python train.py --crop_scale_min=1 --encoder_bias="all" --encoder_qk_norm=false --encoder_inner_norm=false --decoder_layers=2 --eps=1e-08
Rows from block 4 of the encoder of a small masked image model, named by matrix and row number. Rows with one number belong to one neuron. Each number is 128 + 32 x the weight over its row's rms, rounded and kept within 0 to 255. All counts start at 0. Numbers have three digits each.
Before each neuron's rows are labels from the 100 images, of 14976, where the neuron reaches its highest value: "top examples" is what is common among them. Only what is clearly more common there than usual is listed. The data: aerial photos of the United States (SatlasPretrain).
# fc1: MLP up (encoder.blocks.4.mlp.fc1.weight, 1280x320), inputs 107-213
# fc2: MLP down (encoder.blocks.4.mlp.fc2.weight, 320x1280, transposed), outputs 107-213

top examples: crop field
fc1.288:086118147100168127177120119102101147078148164118091210188128107141156140127113176163174122072145172122135102123141078095100100116119089195176167148125147119100075111139110141174169113162091103160084099125157088093154146129119164169091115140118088111151071124119111186159171079133084095109148171082177099088095145151111076
fc2.288:132148117149126165116146163128165078142116151148157123135155127115109091129145127118080151169124138141151096083157133149132130110167168118106107128082099118109076114084113106119144137129106158106141169153163158088143102141120117151165088089172131099150131151163122135132083172129107089136175124182141118153144118167123136

top examples: crop field
fc1.486:125115133169084137148093188159151125174113090162074121079131077124125064148119156148196116128166129161181177125137108141073190163160094094135083165092074104092141163129143162160133162169128164165132119122098127205154169090132141115124104081119168153116120090085180156162091077069140141087139174131082161157123090109151115
fc2.486:137089083094131141127149128135102138169161150109140136149160097154077130112157117158152117119151137078138178140106142118098121102099163151078178091172088171078168140109140163099166112101105167127075132098133174127148071093169164184104133125090094088149098109102110147154170073157149123119100083181146133115142182139112095

top examples: crop field
fc1.343:175086118112106090127108081115136073079144113123150139206093076118171143154161163198109128147133162171076134096131089168105155086116132115156181137086107173087100143093099098175098171169123148124099120089152113158105142170083117137132096158121129116164070169138186080110155174163125114154114185177130175075181080145163153
fc2.343:134092152143169082161088061085155151083138089142105097094099160132112116128119140107167131130114176176152107135142163091191149138159177120157112135145086143143133117121097096155127125144161091096125121159167171198161153121181145174149117119128164078104134137140140157143130158131120159100138163147110082165133145107187100

top examples: crop field
fc1.128:142186113134127076090095159121147163116141091164075060106154077173090128130174081166125101112142144084086141135092138142131151120165116154134128103128151105092124085135121081184076151117111092144123148098114090092099125143145136108148111176115107106097086086120107129118073064146081102139175163131090095098134111168146126
fc2.128:111128095153125125159095118127153123158128130161120186127178116146128096120090105137127077155085120127153134204103094085158106124078159114148076156112127130088151144147097139122094165103109171132128146148128131104108145173100103115165177159141132064154166064105147128113159136145118131152119168113122091158061123154127175

top examples: building
fc1.230:099148159172159116130111139130149057066139130160152169157117096094119126156115157083205177104107115126088100118151124149113117099124085167176166121078100117125124140155153139082131121151148188082133096101126083160135156141099106125162161089108172117142125147095130165139109095127055090189137139166146122138133131179088159
fc2.230:174154133153119129128111105156148123153090083140093130087112111148148165117114139101120149132132139139079119116123175164150141092127146146154169169109119150082112120091158143146142082155136093155118157085105111147105130141117161115082127147167087141127140129134203163134134129144115163096137123111170114102115152117117133

top examples: crop field
fc1.165:109147117136094116117130124073104118118145146144072141179149118148142079191153165059172170180077139156194164087119069149088114124138061130133165179149160111099122136133134113101138112158143126136167128123118134206117172164110123167137106094153174122120134139092153127200100074109034131092096130030158120151128157179138194
fc2.165:116128103124130146145118149163153155126158118142114119156126089115156143116148095113118152122116142150128115136162119131101107127119144100123095093112136150124113099118152141108132137139136093144140124099114112138135135142175128120138150151154139134164103143122144129116122150152142150131138098127102174077153114108154113

top examples: building
fc1.624:174132139125106154126093146168157171095150094062102091110107085080100169093093108158106066107126131153108152158108163110159091188085083150086163171108064124175185177091119137151071126168106075091085144143138113158104193146148160175130043160119094081096115194156044091146146153148107114148114125142145156149140094134109088
fc2.624:100125121120156153164149101101161143102065153094162125176130099124128120123103164121117162083104169112098145127168078118139146151121142114163148148135106128138124151103096149195128115121170126135178164066131130142150136148124155127158088125118090191107156152091131103112120139139105181102119125140090087145147186143088156

top examples: river
fc1.602:129153085093125101180147115094111099089089164185151081112144128126122083107134120121164097073132128116118120057124089132111208127141113079133149136148120129089116137104087176095103118100099150141097126125093130177174126136090123157097115122166087144114107192092098114074089103130195110162136108139122190137131126156046131
fc2.602:158140166141173104118102181142149119129103113104144107126107105160133123129129167080159152104125194135092165142095121123103144099149139149119125116139146105156091054135127104094132127140163094189132144122165170180114137143138144090108108092112124150115156157118188085139101102135106186177100123138112171117118113138108159

top examples: crop field
fc1.301:127101161154104159197081160111086096139137074120070156109134114179158136132162116143180119094103180152094123165096147085149073088150167183166145183112100119097101170178098149148087173116110110139091102100092097128128119104171109088178139112144125167168133110075112145113141109185137135154081152071083154169148145174121170
fc2.301:114128120146124105122166168169124154111142134138109113156137123091172096169134162097139154129154107182169119170101137146154108142116161123103113103102136155107127134127135112111158092130119134145153158107175110107107104115130162090085119075132168141079135145131101088132151083155154174102163080156104159107147111162148140

top examples: building
fc1.106:125099155139116162137131090150088176126112181065184146190102151145102104061125112158054062153159139120154140169143192100139114130138121082166160112088085113139104141094106133123097119129113177130104136116097125114126166092175168166101092183172098092174159144167078103146098150160158095102174180128160150152059175094069152
fc2.106:137155096120139158194091123137162103183156144122156192148178063124117136132113120115139153158139095136130097142110070071156144153093089110153092159129175129110113157121102147132148094162106165180103157127110121118104097170140086114154101085143119089078128129124133165146173156143141097137133114060149092136152142130104135

top examples: crop field
fc1.200:145087144173154155095179150144148150099113097147085212139161092118113132141160128107164122120137137140105156133153065124101114116099134198097135164134149093102141154165089160101093205137123157089088119119085092179093179115098093169131150161111090146103101131130094094133153109114088130158088181148122101132090128140145152
fc2.200:112120099106124163111118140139168143174120103123106141093162090141126159127141135128124121126116127123159128147127113166152168141120153093124122144157085133152107139105138098169143112151164107143111158142131164120171090130141165138115130163104152167139116144140115132131136143132134151164125149111103140095137114148140133

top examples: crop field
fc1.489:159157165147117166132066119187115067208119122161117109106173119140091139097151125083145144118152135142095204123163091123122155148141188115173096102164102128099079121121144157108123152087172116109140159155108104169113110156098138102100111118168186158179095120153154129149122101138127109156098159126093162155134090135057099
fc2.489:149175134110130143140139082100161110120107162167108154108161126137160097108163067147143075166139125117119121093140195138160100126122108161089148106124174097136106147141171090168080082172155148108113110063114150090114100125110169162136114093084159072073099111093140115145139120103160134167104151181157078163103136171182176

top examples: crop field
fc1.429:097187160142070138155125147169144103092140158121140158149142106105130097179124117098133153138102124082123124079104157131128169086140126091138090167166095113086082158150109108113093112179135107160075095120112127116145147129140124175151088107097179109102068093079109118184103075088102102075123183171150122212148150164153169
fc2.429:099075122096179136127159158154142088122124151089122148084113118088129105082126135100163130086119148146127117087061148169138188090127150102136158133141145156165101078135121133093124124164178143125096167120174185142119116171117070095130121101133091168092178091131075119138176108087118113197141151170154107087169106170072129

top examples: crop field
fc1.547:121084166109124085127163112072110141108163089155133122148174098105116162080105127117205118204152157174121144163112119146102062142084144110116097155114126101152104109178123166173137169058149113086116117132150089154169195138062102158171120093113104121147143133164106127183136112136102050100167147086135158166135114166140092
fc2.547:138086166088154162109105137159139099121131131120161102118088158148171120163155101160122140135135139121119104122117140139131148162138158120149114099142123140149171171153099092121155132089119112156160153154152134147144110113134121141156142119119115131118163099132119132116125119100153165178078159108115119160117132114099129

top examples: river
fc1.568:116147117111131107096162094124106129035138143166130191149148136196132151132135103126118064075088098106092127093090138157140171138105130084126109115143144135094069145177143202119137157108123133114059143146102145145136137176074139137109088137176118128137120117175195110116142115144145056153202034124098154167155135187078135
fc2.568:138104162139128158177161166122167161102150075143134097140126088147159147139143123160163210181123199151141090128152142112123163117144134144138106143118088135157100092081171154087146104119087127153155126142133158101121109130164111093120147149055134140113142116129113153116135122084093187126100132133120154126132142143162167

top examples: crop field
fc1.267:149120125121095119126088133124156170156137139084177081142074126119125126091135117167050062121112161121122155113146157130136150112165152089137108035085123212133116200105139142103118087111145156101131170145189130130167121141123142088168119126157102114126145166176101150104106196072149173155148179196109013109163113122126088
fc2.267:131174127118092136103160089140138090091164167125084162136116130135120124120146143117144101126104114122096155144161103130150147136105084108135128117094124104129123134148126111128129127133070146083125117122149152086093134121141107107119123108147162117147154137113145153115137124094137111097114135092130106128104142108109107

top examples: crop field
fc1.53:150074095065086115084139103153177160158100177158140153130075076106152095091159104106139115072115086087117100115136110168162108114100079114134121120153097130082096136099135154134154103150102188128110188138123094101092111175143148120162143181102109172044105185158166127148107108073155116154117118135120086081104098171191156
fc2.53:156145083143134064080124103117121168108162126146141116141090123157117128108137111137162127102114169114170108162092122110198090153103163154144099110156099111107100090148161148134141087159058118079102154079116116074159134133156106152127172158105140119112151100145155121079106161091066174176153147065099189099104145145138136

top examples: crop field
fc1.751:132141101095170143162164108094054154104184181093140111169107103135142128185134093151152129087136108095170182119073093111122090185110072164127099112101095140185070127156181115152154184157097144101118088153088104134152141110144150151141189080175108097109163133083173132142087084147088097134101173143099165098093091108158175
fc2.751:110165171129169167153129082151169126128155170103114139117183115121148086148144145118118105126164095149099083150086159158094108138164160110153123084073134138127099136137094102111127121126127095161143142164117110164081164139183165084152132132119150133152162106134092146117131107107153090112153139166135147152144136178094138

top examples: crop field
fc1.516:140118081155096131127086142088082139124118120140103093074138143118132098112100100129130182146158141195058174122181070068104149165140119187086112189178157164132169074145071120123124156112141143123079093101086132120111168131166127145151125154136183108129172157101103176109124076125106169093083119154143152115117110092136162
fc2.516:140106103136142154149125160159170113152133091101089129132158172142155121146144099096093169118146157161150161132137146105121162154148116178119077110117116131149137119129102171118123163139148076139107137160160120166158161128155120121094127105140099140172081115169098128108133155151160124138138065151076120129125100091175144

top examples: crop field
fc1.138:112140074150127173127124100095083138103168140151095149117130105095109090205156172148146163117149134159195136131141156132151097092107126123128094144162068131170159121138176085161102117143084108107162113104094061137114159162135077081115134125081139167114103153148167149181091158141122081173116161131137128159089155180156054
fc2.138:110142115140071126137156069096130174139092150115104160135084097134089157135127103170139157152104062153122188062099080102167144117141100150158088109122125091099111163101118147083119141140139112098102115113165131102113120104097092090126151107096149152138089177095101129127120076124148128148172067159125153140164156179108100

top examples: crop field
fc1.719:129121160134132088084112133098100151104140179168176140078159080118130123156129105126080133130146053086112121099138101131076141108141065129070067132093097162135126084171146113078091182114072159154156129184155158131101081096113185175110125093118109078069136143148107139129112166138145144079115133129107076163103119166187102
fc2.719:119150080169125111162067149126154093119136136123140169105136104089080139162133155106171140088095157184155144115089142102184127170081145166176123147163127159088105137129139143151075157127098151115143177151101144055110106140088168140114164154165142198142090082133134097150107141140144079138141112107106143097191084086098123

top examples: crop field
fc1.373:104154127124101109190140122171107050184052116059115069075101109102164145121096105149147171100155097162043115175168136127133084202146108139142117157105118133120136101132120099109135188169121131115145190161107136145132107128132104154136102125139081122188159139074205145100096058096203132152133124121114172118131108064172162
fc2.373:154150108098164176121113163104176164140121080115139129099152162122157133159164143137126125128104131137124055120108126137124138101140145141090126120136098116135145157135177149151145100124110115167120127134144153127100116098121165148103149119126106091088111111169131126095116146155121107098116117149139134127160120110106089

top examples: crop field
fc1.462:139130160137164188121135135177074112175170120078097120122063155130116149126097155120047156094116091087103142071130202140150128127106136102082108155145104155104094152115118118096114134135110139168180173149094140169144140121106137170134096150171088126099165145191163094079100146152122144092128092132155121120161144134099140
fc2.462:112082107115123112171182091096143125133150168102138105134115139141128134141138152071121075114133150111107117130155133105095131120108126170150147147104151102147134113149147094106148145102076113146130119110125132141121143110176101147101131151079128141091082088132173149137182111104142090102129143101122148166084105117146138

top examples: crop field
fc1.422:115076119097091070154135123155086059114143159171147146115151166099153205157146112154176123073176189150137169083167082124182118166107125124110060128191168131147141171133099160169152097147162137163160118127180103131152081166156103091169196110093146174104135137165151154095176187170158150081182144155087136108133090143101103
fc2.422:160144098133066145090095094171169159085106150134116095176124157142139139165158176109157141130164126095132121150103152081191154149134107125183127137077158145139145147103140089104123129117114123080157186097164187129120172089130128137120149094128169115132174144076135159114116159160184116106097159111099107160170137067085110

top examples: crop field
fc1.493:114160146085123186088171170180127166097113177094090187186135125123169171091145098078105142182124133147112134110147129172142127173150122139158166182147087149131130139157104114118147206088185159161151097180145146164148150110126160133160137117140096132140167113144121080130110127103131148085168176108181183123100089131178113
fc2.493:109110142121121153158130108096130128171125134156143125109083152146156177165133073102103123114132149126085142145153178095145100142149143106115136098147123126146132108159128105131136139111101144076131120102145151146099138095149114141142116127126167126147135120160137152080127116097104133123109120120143125114123160085146121

top examples: building
fc1.157:172102102193153146147156117198133185112152169115110151075125145105173115127153099183072048168120091148119170139068222133140086135118144121163121140169166115100120098148117113136166174139148111255099112120086109113146120123174112149121115170144103134114116078093112137141135162142147175119153126127138080078076110004210137
fc2.157:084171151112152061145165117141142079164059112138128128150134080159075149147181168130177128126125151121137080170188114138192114119126224141149163140104171145122141165159163126114138152126099174158158162109129158129165133140077119073138054080125116119104153136161106131124071086119089161145173091111133154174098128090078111

top examples: crop field
fc1.587:121160137085102143132100157103126159161077112110185129138124095119115127121115068129055110082168131136082128125143189178161131082148170053123129072089117142151081111093159066150087104144117166172131157196182111125145115117154170125146080118169098106108163103147113093110133160144135158131147139195065091132119138096118106
fc2.587:105099113143125124141155125107128093117122125128144113157113131100126107126145169144143111115139107123145128151145101098114114108117140157146140144102131108116132113113156088122114103127099134151102096137140114106090134105116117115118132129126108149131097109107132111120135092148123152113093144126105135137161119145115112

top examples: crop field
fc1.641:089142126148129107080098154176125199155133096115150093085132093171076146073143090166095137144086137163103080097158125129084154118157140067142183120138092179162131160109120090186175175129073150147121163118137117107145091162199094105155155163132101156173113163116123126152112175118120176143167126161101092139178123073132078
fc2.641:073176084116145141139168147125089123115108081162112110167132160100119142116081113150143150079151160106113124153122125142140144096116105156144176168086107115101135113104165138154125111106056146122086162162157146137146124097142101096135101095114128091091103166090166110122104116125093156123158155151148114126112102093086144

top examples: building
fc1.302:196133143128110154143147120136150162133171165172150190124116157114097189154090146110155125149132107105091140164131146106064140113113072221090124161111163100114112149155158170057131108134178136121060095078138115136120133145093126179163178137153161149135082135145161135108175096058114083167165107142163112158148139145195152
fc2.302:166150115088198143095141103117122098130114117102164089107100152162141117105133131051123081104141083130100014106199142173113178107142134130114162121104128098163106116110184126115116077141096136097152160100110169125139076144135147111096127097062148150101145114118167107078134141091105152182149096119154106111127093107122062

top examples: crop field
fc1.702:128136062135124133129190122088070111155120172132132126115093171188131128160131158125180167113150169175130141096164104170135101148099083217102097105139154107156081162128118179095122117118091121146155123084043105161155116167123136112179122139142112162104113119148113158123135099119132164148196157066100187100109131139074122
fc2.702:148120129140122154140113120116153133157098096129156104116137148134168124107148119156125158161146118106130087150151156114152111117147160083147107135097136141130170138140159119108107111155148134158150132154159132171114110142159120109115097126103157138107129152113160152136126139099147100115131128134110146143135147103114114

top examples: crop field
fc1.105:100094071130089161160108143064097102109184105111163178125162087191161147172141185163146151062148104108117085115090116103125143134102142131090104079122082082143124164141143116104104084125139092166179163159176146114092099096137172131066146155088084131163129143113144115128153146122103145087111104139131193107196116132072122
fc2.105:142159153110183113083132097128143094169085108127131152135134105093062172142149100160180122174163173102105158200096093118084162152116120113104064135084193154111179116159101110078151145097069097075178177141134132127172156107146110213133105131159113115121148173092154118103163118110096083158167069147127111171175096180141119

top examples: crop field
fc1.199:124140089144163173130149131113148160170173149124183149123084080135167120119091125196141178156099111156117092175098097087111174092147112115097119130144193171080142108107069169068128104119108137131169192138158106097149154137133142081076093183156117130093100104065151081135144105093175195098114137087154066146154174106136182
fc2.199:154145093164153092170152146117147111158139116142108144111183114103184145122085111106173138146082116133109129152105143172083097074150109073134110180113159164094124107106102111095157138128112157163164123084099134085159105124111099117133138153121142100159088138137099076107085156133115077121113178167158109124102124153081166

top examples: crop field
fc1.12:123149152139152143120184109094166100118076128099082161096134133194165168174139128183139098116077122127170188173084079084141118152119081179131144132103088067153112152128124171115098123139177108092097094126091174178140173165082098132115137102145158148125148057092149110192172083151075074145140096052150176106112162147152119
fc2.12:144136166123114152141154149174137115133115124139145141111098126121126132122121141150084110113158132143146131131130144145137137099110131107139098107114111149133130116155121144112142108137149154160161122148133163135150096117152161110162145138117103112092137174111167119137146138156130151126142139192137118157149150171126120

top examples: crop field
fc1.625:129084081102091147127113110110126152105134104133166087098101104158118132096131092156126118066151122100160093110108205146116175130175090069083092128109093160114167115086155117088156153153185092102094119119120174127162095113146159103169104131086106186168104136095125056148159172162182155139165142178109045083160162128136129
fc2.625:148141118131126095131146100088169166103115158180107117140136178116118167088094117104124102109141141096132125163117102161137123099140112160105120179126149086094131080173175091093095130095107112124086099111155165134141163103166119142121142129153116098152155129162136182168102143103089109114154104151104155170091158096155119

top examples: crop field
fc1.650:101142097151114082188101120134088125090085118093087102122190116170188074162124131156142100089109111138098148132071146134136102094168105111168097174151123145111123147160139170147079137173119102001115133132083161145129150168109084118165136145156150136106165059132077161134152122147126119124105095139083217163166121169118104
fc2.650:085098150110107141091124132119139142088143131139113173124155152134145123127151107135125171086160109142108139129100101124146169146167108139099142149157112159147158152094160101141135135114122123125128152104100149183121150103137128125153142160134126134102117158158120161135171160117119108145158153114106087096096161128124167

top examples: crop field
fc1.27:084156078107123094162148132087118158129116159120087159149139115190144122107156153079211096102128119132188088160114079072040134167076101219123141133157140100149072151134091106152161117099136122132159094106109116118094177104105122168176089168171111116179147072153153151164146083162078128084077156144127170156142109151109194
fc2.27:153105141130142163108143102162138133150160112115123098141123134128151130129126095109068141130135117131128147123110173128151140139175095111149109118142113142145147125093135143115134159138123097161151162113117160147114143094126126105098117127158118107110151157103101102121098128135137147138134080143126129124139113154135116

top examples: building
fc1.71:142106086121177139120074104122154171128134115135101092171098076105179160110135099133070080102174146085151084059161152186151127122158157059155108060078129125104109128124120106136146152163118141174077127161173167120175145116152103140124062128152115136082132161152059102078074142186157174142182144159118122142149109156132093
fc2.71:104105142141113124112149098138166093108113108105132103103107119142116138112126110145121160118142128125154159131157114131127102112158140135137127134131159121131111137108162120135129083156060108123111125109100129092138129133149112148131114155167115143115124139106124141119143127117102111134124108119106117139128140093126148

top examples: river
fc1.405:145129138178166092130123132075122105074113166118143133142136139079188127146145187099136143119097130090159172128159081081136112109071047115086171143187160107140054086133111153081124097093122147140159052166139072148096144111117118089111111122120146129101102138154119165118155139111105098185139152124167153195086130148120191
fc2.405:172140131092164157134110139132141106168160108156126144129164094113112117089151121166123098122163137102161088122125120105134157141138121092092150118149152113120098109121153154111160146160135150130125110132148148181169123137106142137127117127147169114123116160138124114166137171117123137127123121167109161103163111100125112

top examples: building
fc1.1:076093116179176161160152137084132135132178164155144168149123186178096124119075083131117129091124078111129112181094178091153141126148164151127089152165132121137143185147100121078177139154153127082112148106093131126089117124065175122093119077177108061095162136097096176117166079103100078120167097124143196122094182131176086
fc2.1:132104156145127157177094080103063146102121091155082149115140093083095128170116180137139077089147174101159091143084151116167139156113166091117178123118154153171112173080120149095135085109171151129078106099079102146146099092100181099080082127159088127092091145128164182181105166125150112144134146128076120121087088118148099

top examples: crop field
fc1.737:103172138104127128151191110098079152145152169121162058092126098135118167116095135081099149074160174097144103140116143152115154180157082140115136186104124090105085129087141117113135163123115089130104105158106166130145099093086174179103134151157153104134132141128059080162133116120081120079064184123186175152105105093127101
fc2.737:155176101188195129149135104151154160153194068113151079164156072134155079165180089105133086073176158159174102164139168084144118154109191155088056167141108080170081165114093152184121137153174179131155153171118188107081158163143123084136173090160128192167141105174145132124112106101114157128135094129072131154078112112045193

top examples: crop field
fc1.313:129144102123175140159132126155102088147157141113129128178134087128161076113169191123190123119144129087129147149078128166198133176117116173142102116155141164145142102162128092095202165101158127159123192198160094129144136126089090092158092139159107117144177105116082114161159108156088163088180134141090086132044119215048105
fc2.313:102115128090129102084140157109114158139216116089170143116121161150194110091175107092105061111156097152148129123134202133142146125090179181126196125083115171187171095094160128153104153162065105132121102146116165149146133165134135114103133147141130046136110094178194091164105134124099143075103136154107110131120133152109092

top examples: crop field
fc1.23:127132117139173127094087145164132110128126107100103133070125099135155074167082076071151172128159122171160113165146150157145121171103073115153157154095130182100073080126098125106126177170194088109152157131140163108157119133120095115089124163109104170139078113069124179134141143130172107111164099111145118167126123152147103
fc2.23:153134089138177180081143138137127160113079128146184171139170081124146146162185074141104184122150096150158054100180152153121106105137191114142088099122129151169165110170098088098134104132152113089174118086151114149103107157077128104088086089157121174175114100146157101180087110126130140147113099153112138112159154093068155