From a checkpoint of a small masked image model.
Model: 13.3M parameters, 32-pixel images, encoder arch vit, encoder norm layernorm, encoder activation quick_gelu, encoder patch size [4, 4], encoder layers 10, encoder width 320, decoder width 192, decoder layers 2.
Training: adamw at rate 0.0015, 10000 steps, batches of 128.
Data: trained on aerial photos of the United States (SatlasPretrain), 25.2 epochs.
Rows from block 8 of the encoder of a small masked image model, named by matrix and row number. Rows with one number belong to one neuron. Each number is 50 + 15 x the weight over its row's rms, rounded and kept within 0 to 99. All counts start at 0.
After each neuron's rows are labels from the 100 images, of 14976, where the neuron reaches its highest value: "strongest on" is what is common among them; "peak on" is the class under the peak. Only what is clearly more common there than usual is listed. The data: aerial photos of the United States (SatlasPretrain).
# fc1: MLP up (encoder.blocks.8.mlp.fc1.weight, 1280x320), inputs 240-319
# fc2: MLP down (encoder.blocks.8.mlp.fc2.weight, 320x1280, transposed), outputs 240-319

fc1.390:20 58 29 70 60 71 53 61 53 33 44 59 70 62 59 42 63 64 60 51 30 45 70 32 41 62 51 34 51 57 42 75 55 75 53 29 83 34 58 57 27 63 29 69 67 53 54 52 63 29 62 36 42 29 52 78 34 68 50 65 49 82 30 27 36 49 67 28 63 51 57 49 41 44 35 40 50 70 45 63
fc2.390:71 60 40 40 72 69 69 76 51 30 59 62 26 69 50 73 43 48 45 18 61 66 57 40 44 55 51 63 51 54 47 27 34 33 86 61 42 41 35 61 30 33 37 69 59 23 70 60 52 66 64 91 65 43 75 60 29 74 52 63 60 54 74 56 29 51 60 33 31 51 44 75 67 67 52 46 66 51 37 38
strongest on: crop field
peak on: crop field

fc1.739:29 59 54 62 47 36 29 83 80 63 69 79 53 53 28 61 41 37 54 69 54 30 25 63 51 35 46 73 33 26 66 59 52 78 41 48 43 41 44 65 27 48 67 76 28 76 71 19 53 60 53 58 54 48 58 44 58 44 67 42 55 49 28 32 45 59 40 20 67 24 68 36 46 22 36 62 33 29 30 37
fc2.739:43 44 62 52 25 46 36 69 50 75 48 47 40 34 41 11 47 69 66 74 73 53 67 42 71 67 66 27 52 52 59 33 43 34 47 70 27 41 65 31 64 20 31 38 36 34 51 50 48 17 73 28 53 46 56 77 63 51 38 24 43 50 74 74 72 41 70 82 32 65 59 70 62 39 54 56 57 47 67 47
strongest on: crop field
peak on: crop field

fc1.15:21 36 73 55 73 33 24 70 58 59 55 80 63 52 61 46 74 43 25 62 26 31 33 33 69 39 27 39 21 74 34 55 54 56 39 70 75 65 73 45 24 65 53 70 31 72 71 54 50 64 36 68 70 66 63 79 40 49 67 51 66 66 53 27 28 25 62 34 43 56 40 61 69 50 45 21 56 45 49 41
fc2.15:26 56 60 66 32 41 74 27 45 41 70 65 66 71 56 00 49 52 55 62 79 43 46 55 35 27 64 66 60 50 52 57 43 56 62 48 48 41 47 68 32 74 25 41 30 68 55 57 26 63 31 38 38 51 56 31 36 64 42 00 37 52 57 43 66 24 49 32 69 34 51 60 52 76 64 44 50 60 37 47
strongest on: building
peak on: building

fc1.759:66 45 46 69 51 53 76 70 32 43 42 32 75 29 50 55 64 37 34 30 67 46 72 38 37 56 70 79 76 65 45 57 65 43 55 47 35 48 41 55 68 56 55 67 42 39 36 36 41 44 56 39 70 71 65 68 83 47 55 47 56 22 66 71 48 34 34 34 57 66 50 54 57 76 42 67 67 33 73 34
fc2.759:52 27 39 68 30 51 49 27 35 68 55 46 60 55 56 99 51 40 55 66 64 44 77 31 35 65 54 30 47 59 56 47 43 51 35 47 41 49 59 50 66 34 31 43 54 35 34 66 39 53 55 52 47 31 37 39 57 42 67 99 51 40 54 53 49 52 43 71 54 36 68 47 61 56 53 65 65 60 51 38
strongest on: crop field
peak on: crop field

fc1.692:59 90 76 45 42 63 40 25 70 36 32 26 32 34 45 69 39 79 51 60 54 52 66 47 43 48 55 31 54 31 58 51 31 57 29 64 29 31 31 20 39 39 52 52 46 42 29 53 70 34 69 60 32 33 25 40 21 26 37 31 56 36 42 40 66 78 44 29 35 55 72 57 60 66 58 28 49 23 73 35
fc2.692:27 52 48 64 57 62 39 35 55 68 39 70 38 76 43 02 63 28 65 28 73 69 44 44 64 30 51 47 40 67 24 40 57 36 32 66 34 69 57 75 44 61 54 50 32 53 61 65 56 71 62 22 73 49 39 33 53 85 36 15 62 57 34 52 60 26 39 45 58 44 59 36 36 53 32 47 23 61 29 48
strongest on: crop field
peak on: crop field

fc1.59:73 38 66 39 78 21 44 32 31 41 75 48 65 70 38 69 48 66 28 34 70 18 66 57 51 54 65 31 36 66 49 44 61 69 21 68 62 53 77 69 64 61 34 70 51 37 72 50 35 36 78 61 60 81 20 50 30 39 40 31 46 57 25 50 26 45 58 22 42 54 66 71 29 50 51 43 44 57 77 30
fc2.59:40 62 55 64 60 48 59 48 59 34 60 42 53 70 34 08 56 40 33 59 73 51 61 64 48 18 61 61 31 83 63 55 54 75 26 58 54 44 54 24 35 82 42 61 49 65 71 50 35 53 51 64 41 51 67 70 33 59 44 00 30 33 46 68 44 68 33 60 66 65 49 51 59 60 53 45 44 32 30 52
strongest on: crop field
peak on: crop field

fc1.517:25 69 78 50 48 69 42 75 28 32 69 38 52 56 44 38 41 41 66 56 74 70 48 75 59 27 73 41 47 34 66 39 35 70 64 74 47 66 45 81 53 59 49 59 29 67 66 35 44 49 42 30 69 51 54 56 54 76 40 48 66 65 56 47 84 49 60 73 32 41 34 22 54 73 26 44 67 65 29 35
fc2.517:55 40 47 26 65 65 46 60 59 61 31 66 66 64 50 99 55 50 31 35 54 62 57 45 66 57 71 68 34 73 39 42 29 19 47 37 63 31 72 59 14 35 70 82 65 59 50 73 69 31 45 40 24 54 69 54 44 39 32 99 49 52 64 47 46 46 60 29 31 59 66 69 42 43 59 49 64 68 48 53
strongest on: crop field
peak on: crop field

fc1.329:46 36 70 46 36 55 47 40 37 44 64 28 58 32 29 34 45 56 34 32 54 57 35 76 31 54 26 40 22 39 58 24 46 37 78 40 36 38 56 33 54 53 21 41 46 51 38 69 57 30 37 42 32 69 46 31 31 36 76 54 42 57 35 68 35 34 61 59 40 39 43 41 54 30 72 54 32 54 61 54
fc2.329:57 58 65 49 42 59 34 47 57 66 62 35 69 43 50 00 74 36 63 41 47 54 60 35 43 41 35 34 44 57 38 54 35 45 53 45 40 52 57 62 48 59 47 55 49 48 47 44 29 58 41 63 50 51 49 56 40 75 31 00 62 30 66 43 62 52 60 67 58 48 39 60 59 49 65 50 56 73 78 61
strongest on: crop field
peak on: crop field

fc1.590:36 36 55 24 60 55 27 70 66 62 62 59 58 62 40 44 54 67 38 67 68 28 25 72 55 40 36 19 50 29 45 66 40 62 35 34 61 33 37 47 71 25 25 54 49 47 53 61 99 66 77 51 60 83 31 70 43 36 61 61 68 99 60 67 23 26 60 37 57 56 49 65 58 24 47 24 40 27 67 46
fc2.590:64 58 40 56 45 71 53 49 49 54 56 37 46 41 33 00 51 53 66 57 46 48 61 28 50 54 42 47 40 64 55 47 79 39 89 57 63 71 42 48 48 52 48 39 51 47 55 66 51 41 43 46 43 50 66 56 50 42 26 00 38 36 38 53 66 46 53 49 64 41 34 41 54 32 60 51 40 60 47 59
strongest on: crop field
peak on: crop field

fc1.566:36 62 44 43 28 33 39 68 49 52 41 43 70 55 46 58 47 40 33 20 57 40 59 48 63 62 34 37 52 48 34 34 72 51 44 72 47 51 63 36 55 59 45 68 41 43 59 51 69 43 41 37 71 72 41 64 20 40 43 54 33 42 52 46 46 39 56 52 56 51 73 69 57 71 36 39 55 62 75 59
fc2.566:42 55 73 67 56 66 62 26 38 43 44 42 63 37 32 00 40 48 36 65 64 44 63 54 46 44 63 72 57 53 61 57 52 76 37 55 56 57 44 62 30 84 41 61 45 52 56 45 35 38 59 25 33 46 32 64 49 50 37 00 59 36 42 61 34 59 44 70 62 52 34 52 55 57 56 66 66 73 33 55
strongest on: building
peak on: building

fc1.136:67 29 68 32 50 55 35 60 28 36 58 71 52 65 31 49 72 29 31 58 61 70 59 32 70 30 23 51 28 39 49 61 28 26 74 49 41 45 50 76 37 42 39 45 52 50 53 65 33 40 60 63 30 55 33 48 38 43 35 43 71 44 68 68 33 23 56 64 29 59 44 34 71 62 30 35 71 31 44 55
fc2.136:79 45 71 41 54 29 66 72 53 44 52 68 62 48 33 17 59 71 64 63 52 63 42 27 28 37 62 31 53 33 50 37 70 46 38 62 24 72 39 33 51 45 37 65 69 40 78 39 70 43 62 57 43 41 51 63 37 71 49 01 49 64 34 68 70 37 55 37 47 56 84 30 38 62 42 40 58 83 49 45
strongest on: building
peak on: building

fc1.425:16 41 34 56 54 52 45 74 65 50 61 47 41 72 49 43 56 59 50 38 50 29 66 58 37 43 44 27 24 58 47 36 53 51 25 62 63 25 50 49 64 46 38 68 49 27 46 51 55 45 63 35 27 58 47 31 45 33 36 55 71 85 67 32 10 48 45 35 79 60 43 35 35 34 62 15 58 56 58 64
fc2.425:56 58 68 48 57 39 64 50 45 26 54 51 65 58 56 00 33 45 66 42 76 40 55 37 47 66 42 76 66 58 48 59 51 66 63 49 64 60 58 65 56 62 60 57 46 58 61 47 39 56 44 63 49 70 40 45 53 41 57 00 67 46 33 53 56 42 39 66 42 46 59 49 49 36 36 65 65 62 54 49
strongest on: crop field
peak on: crop field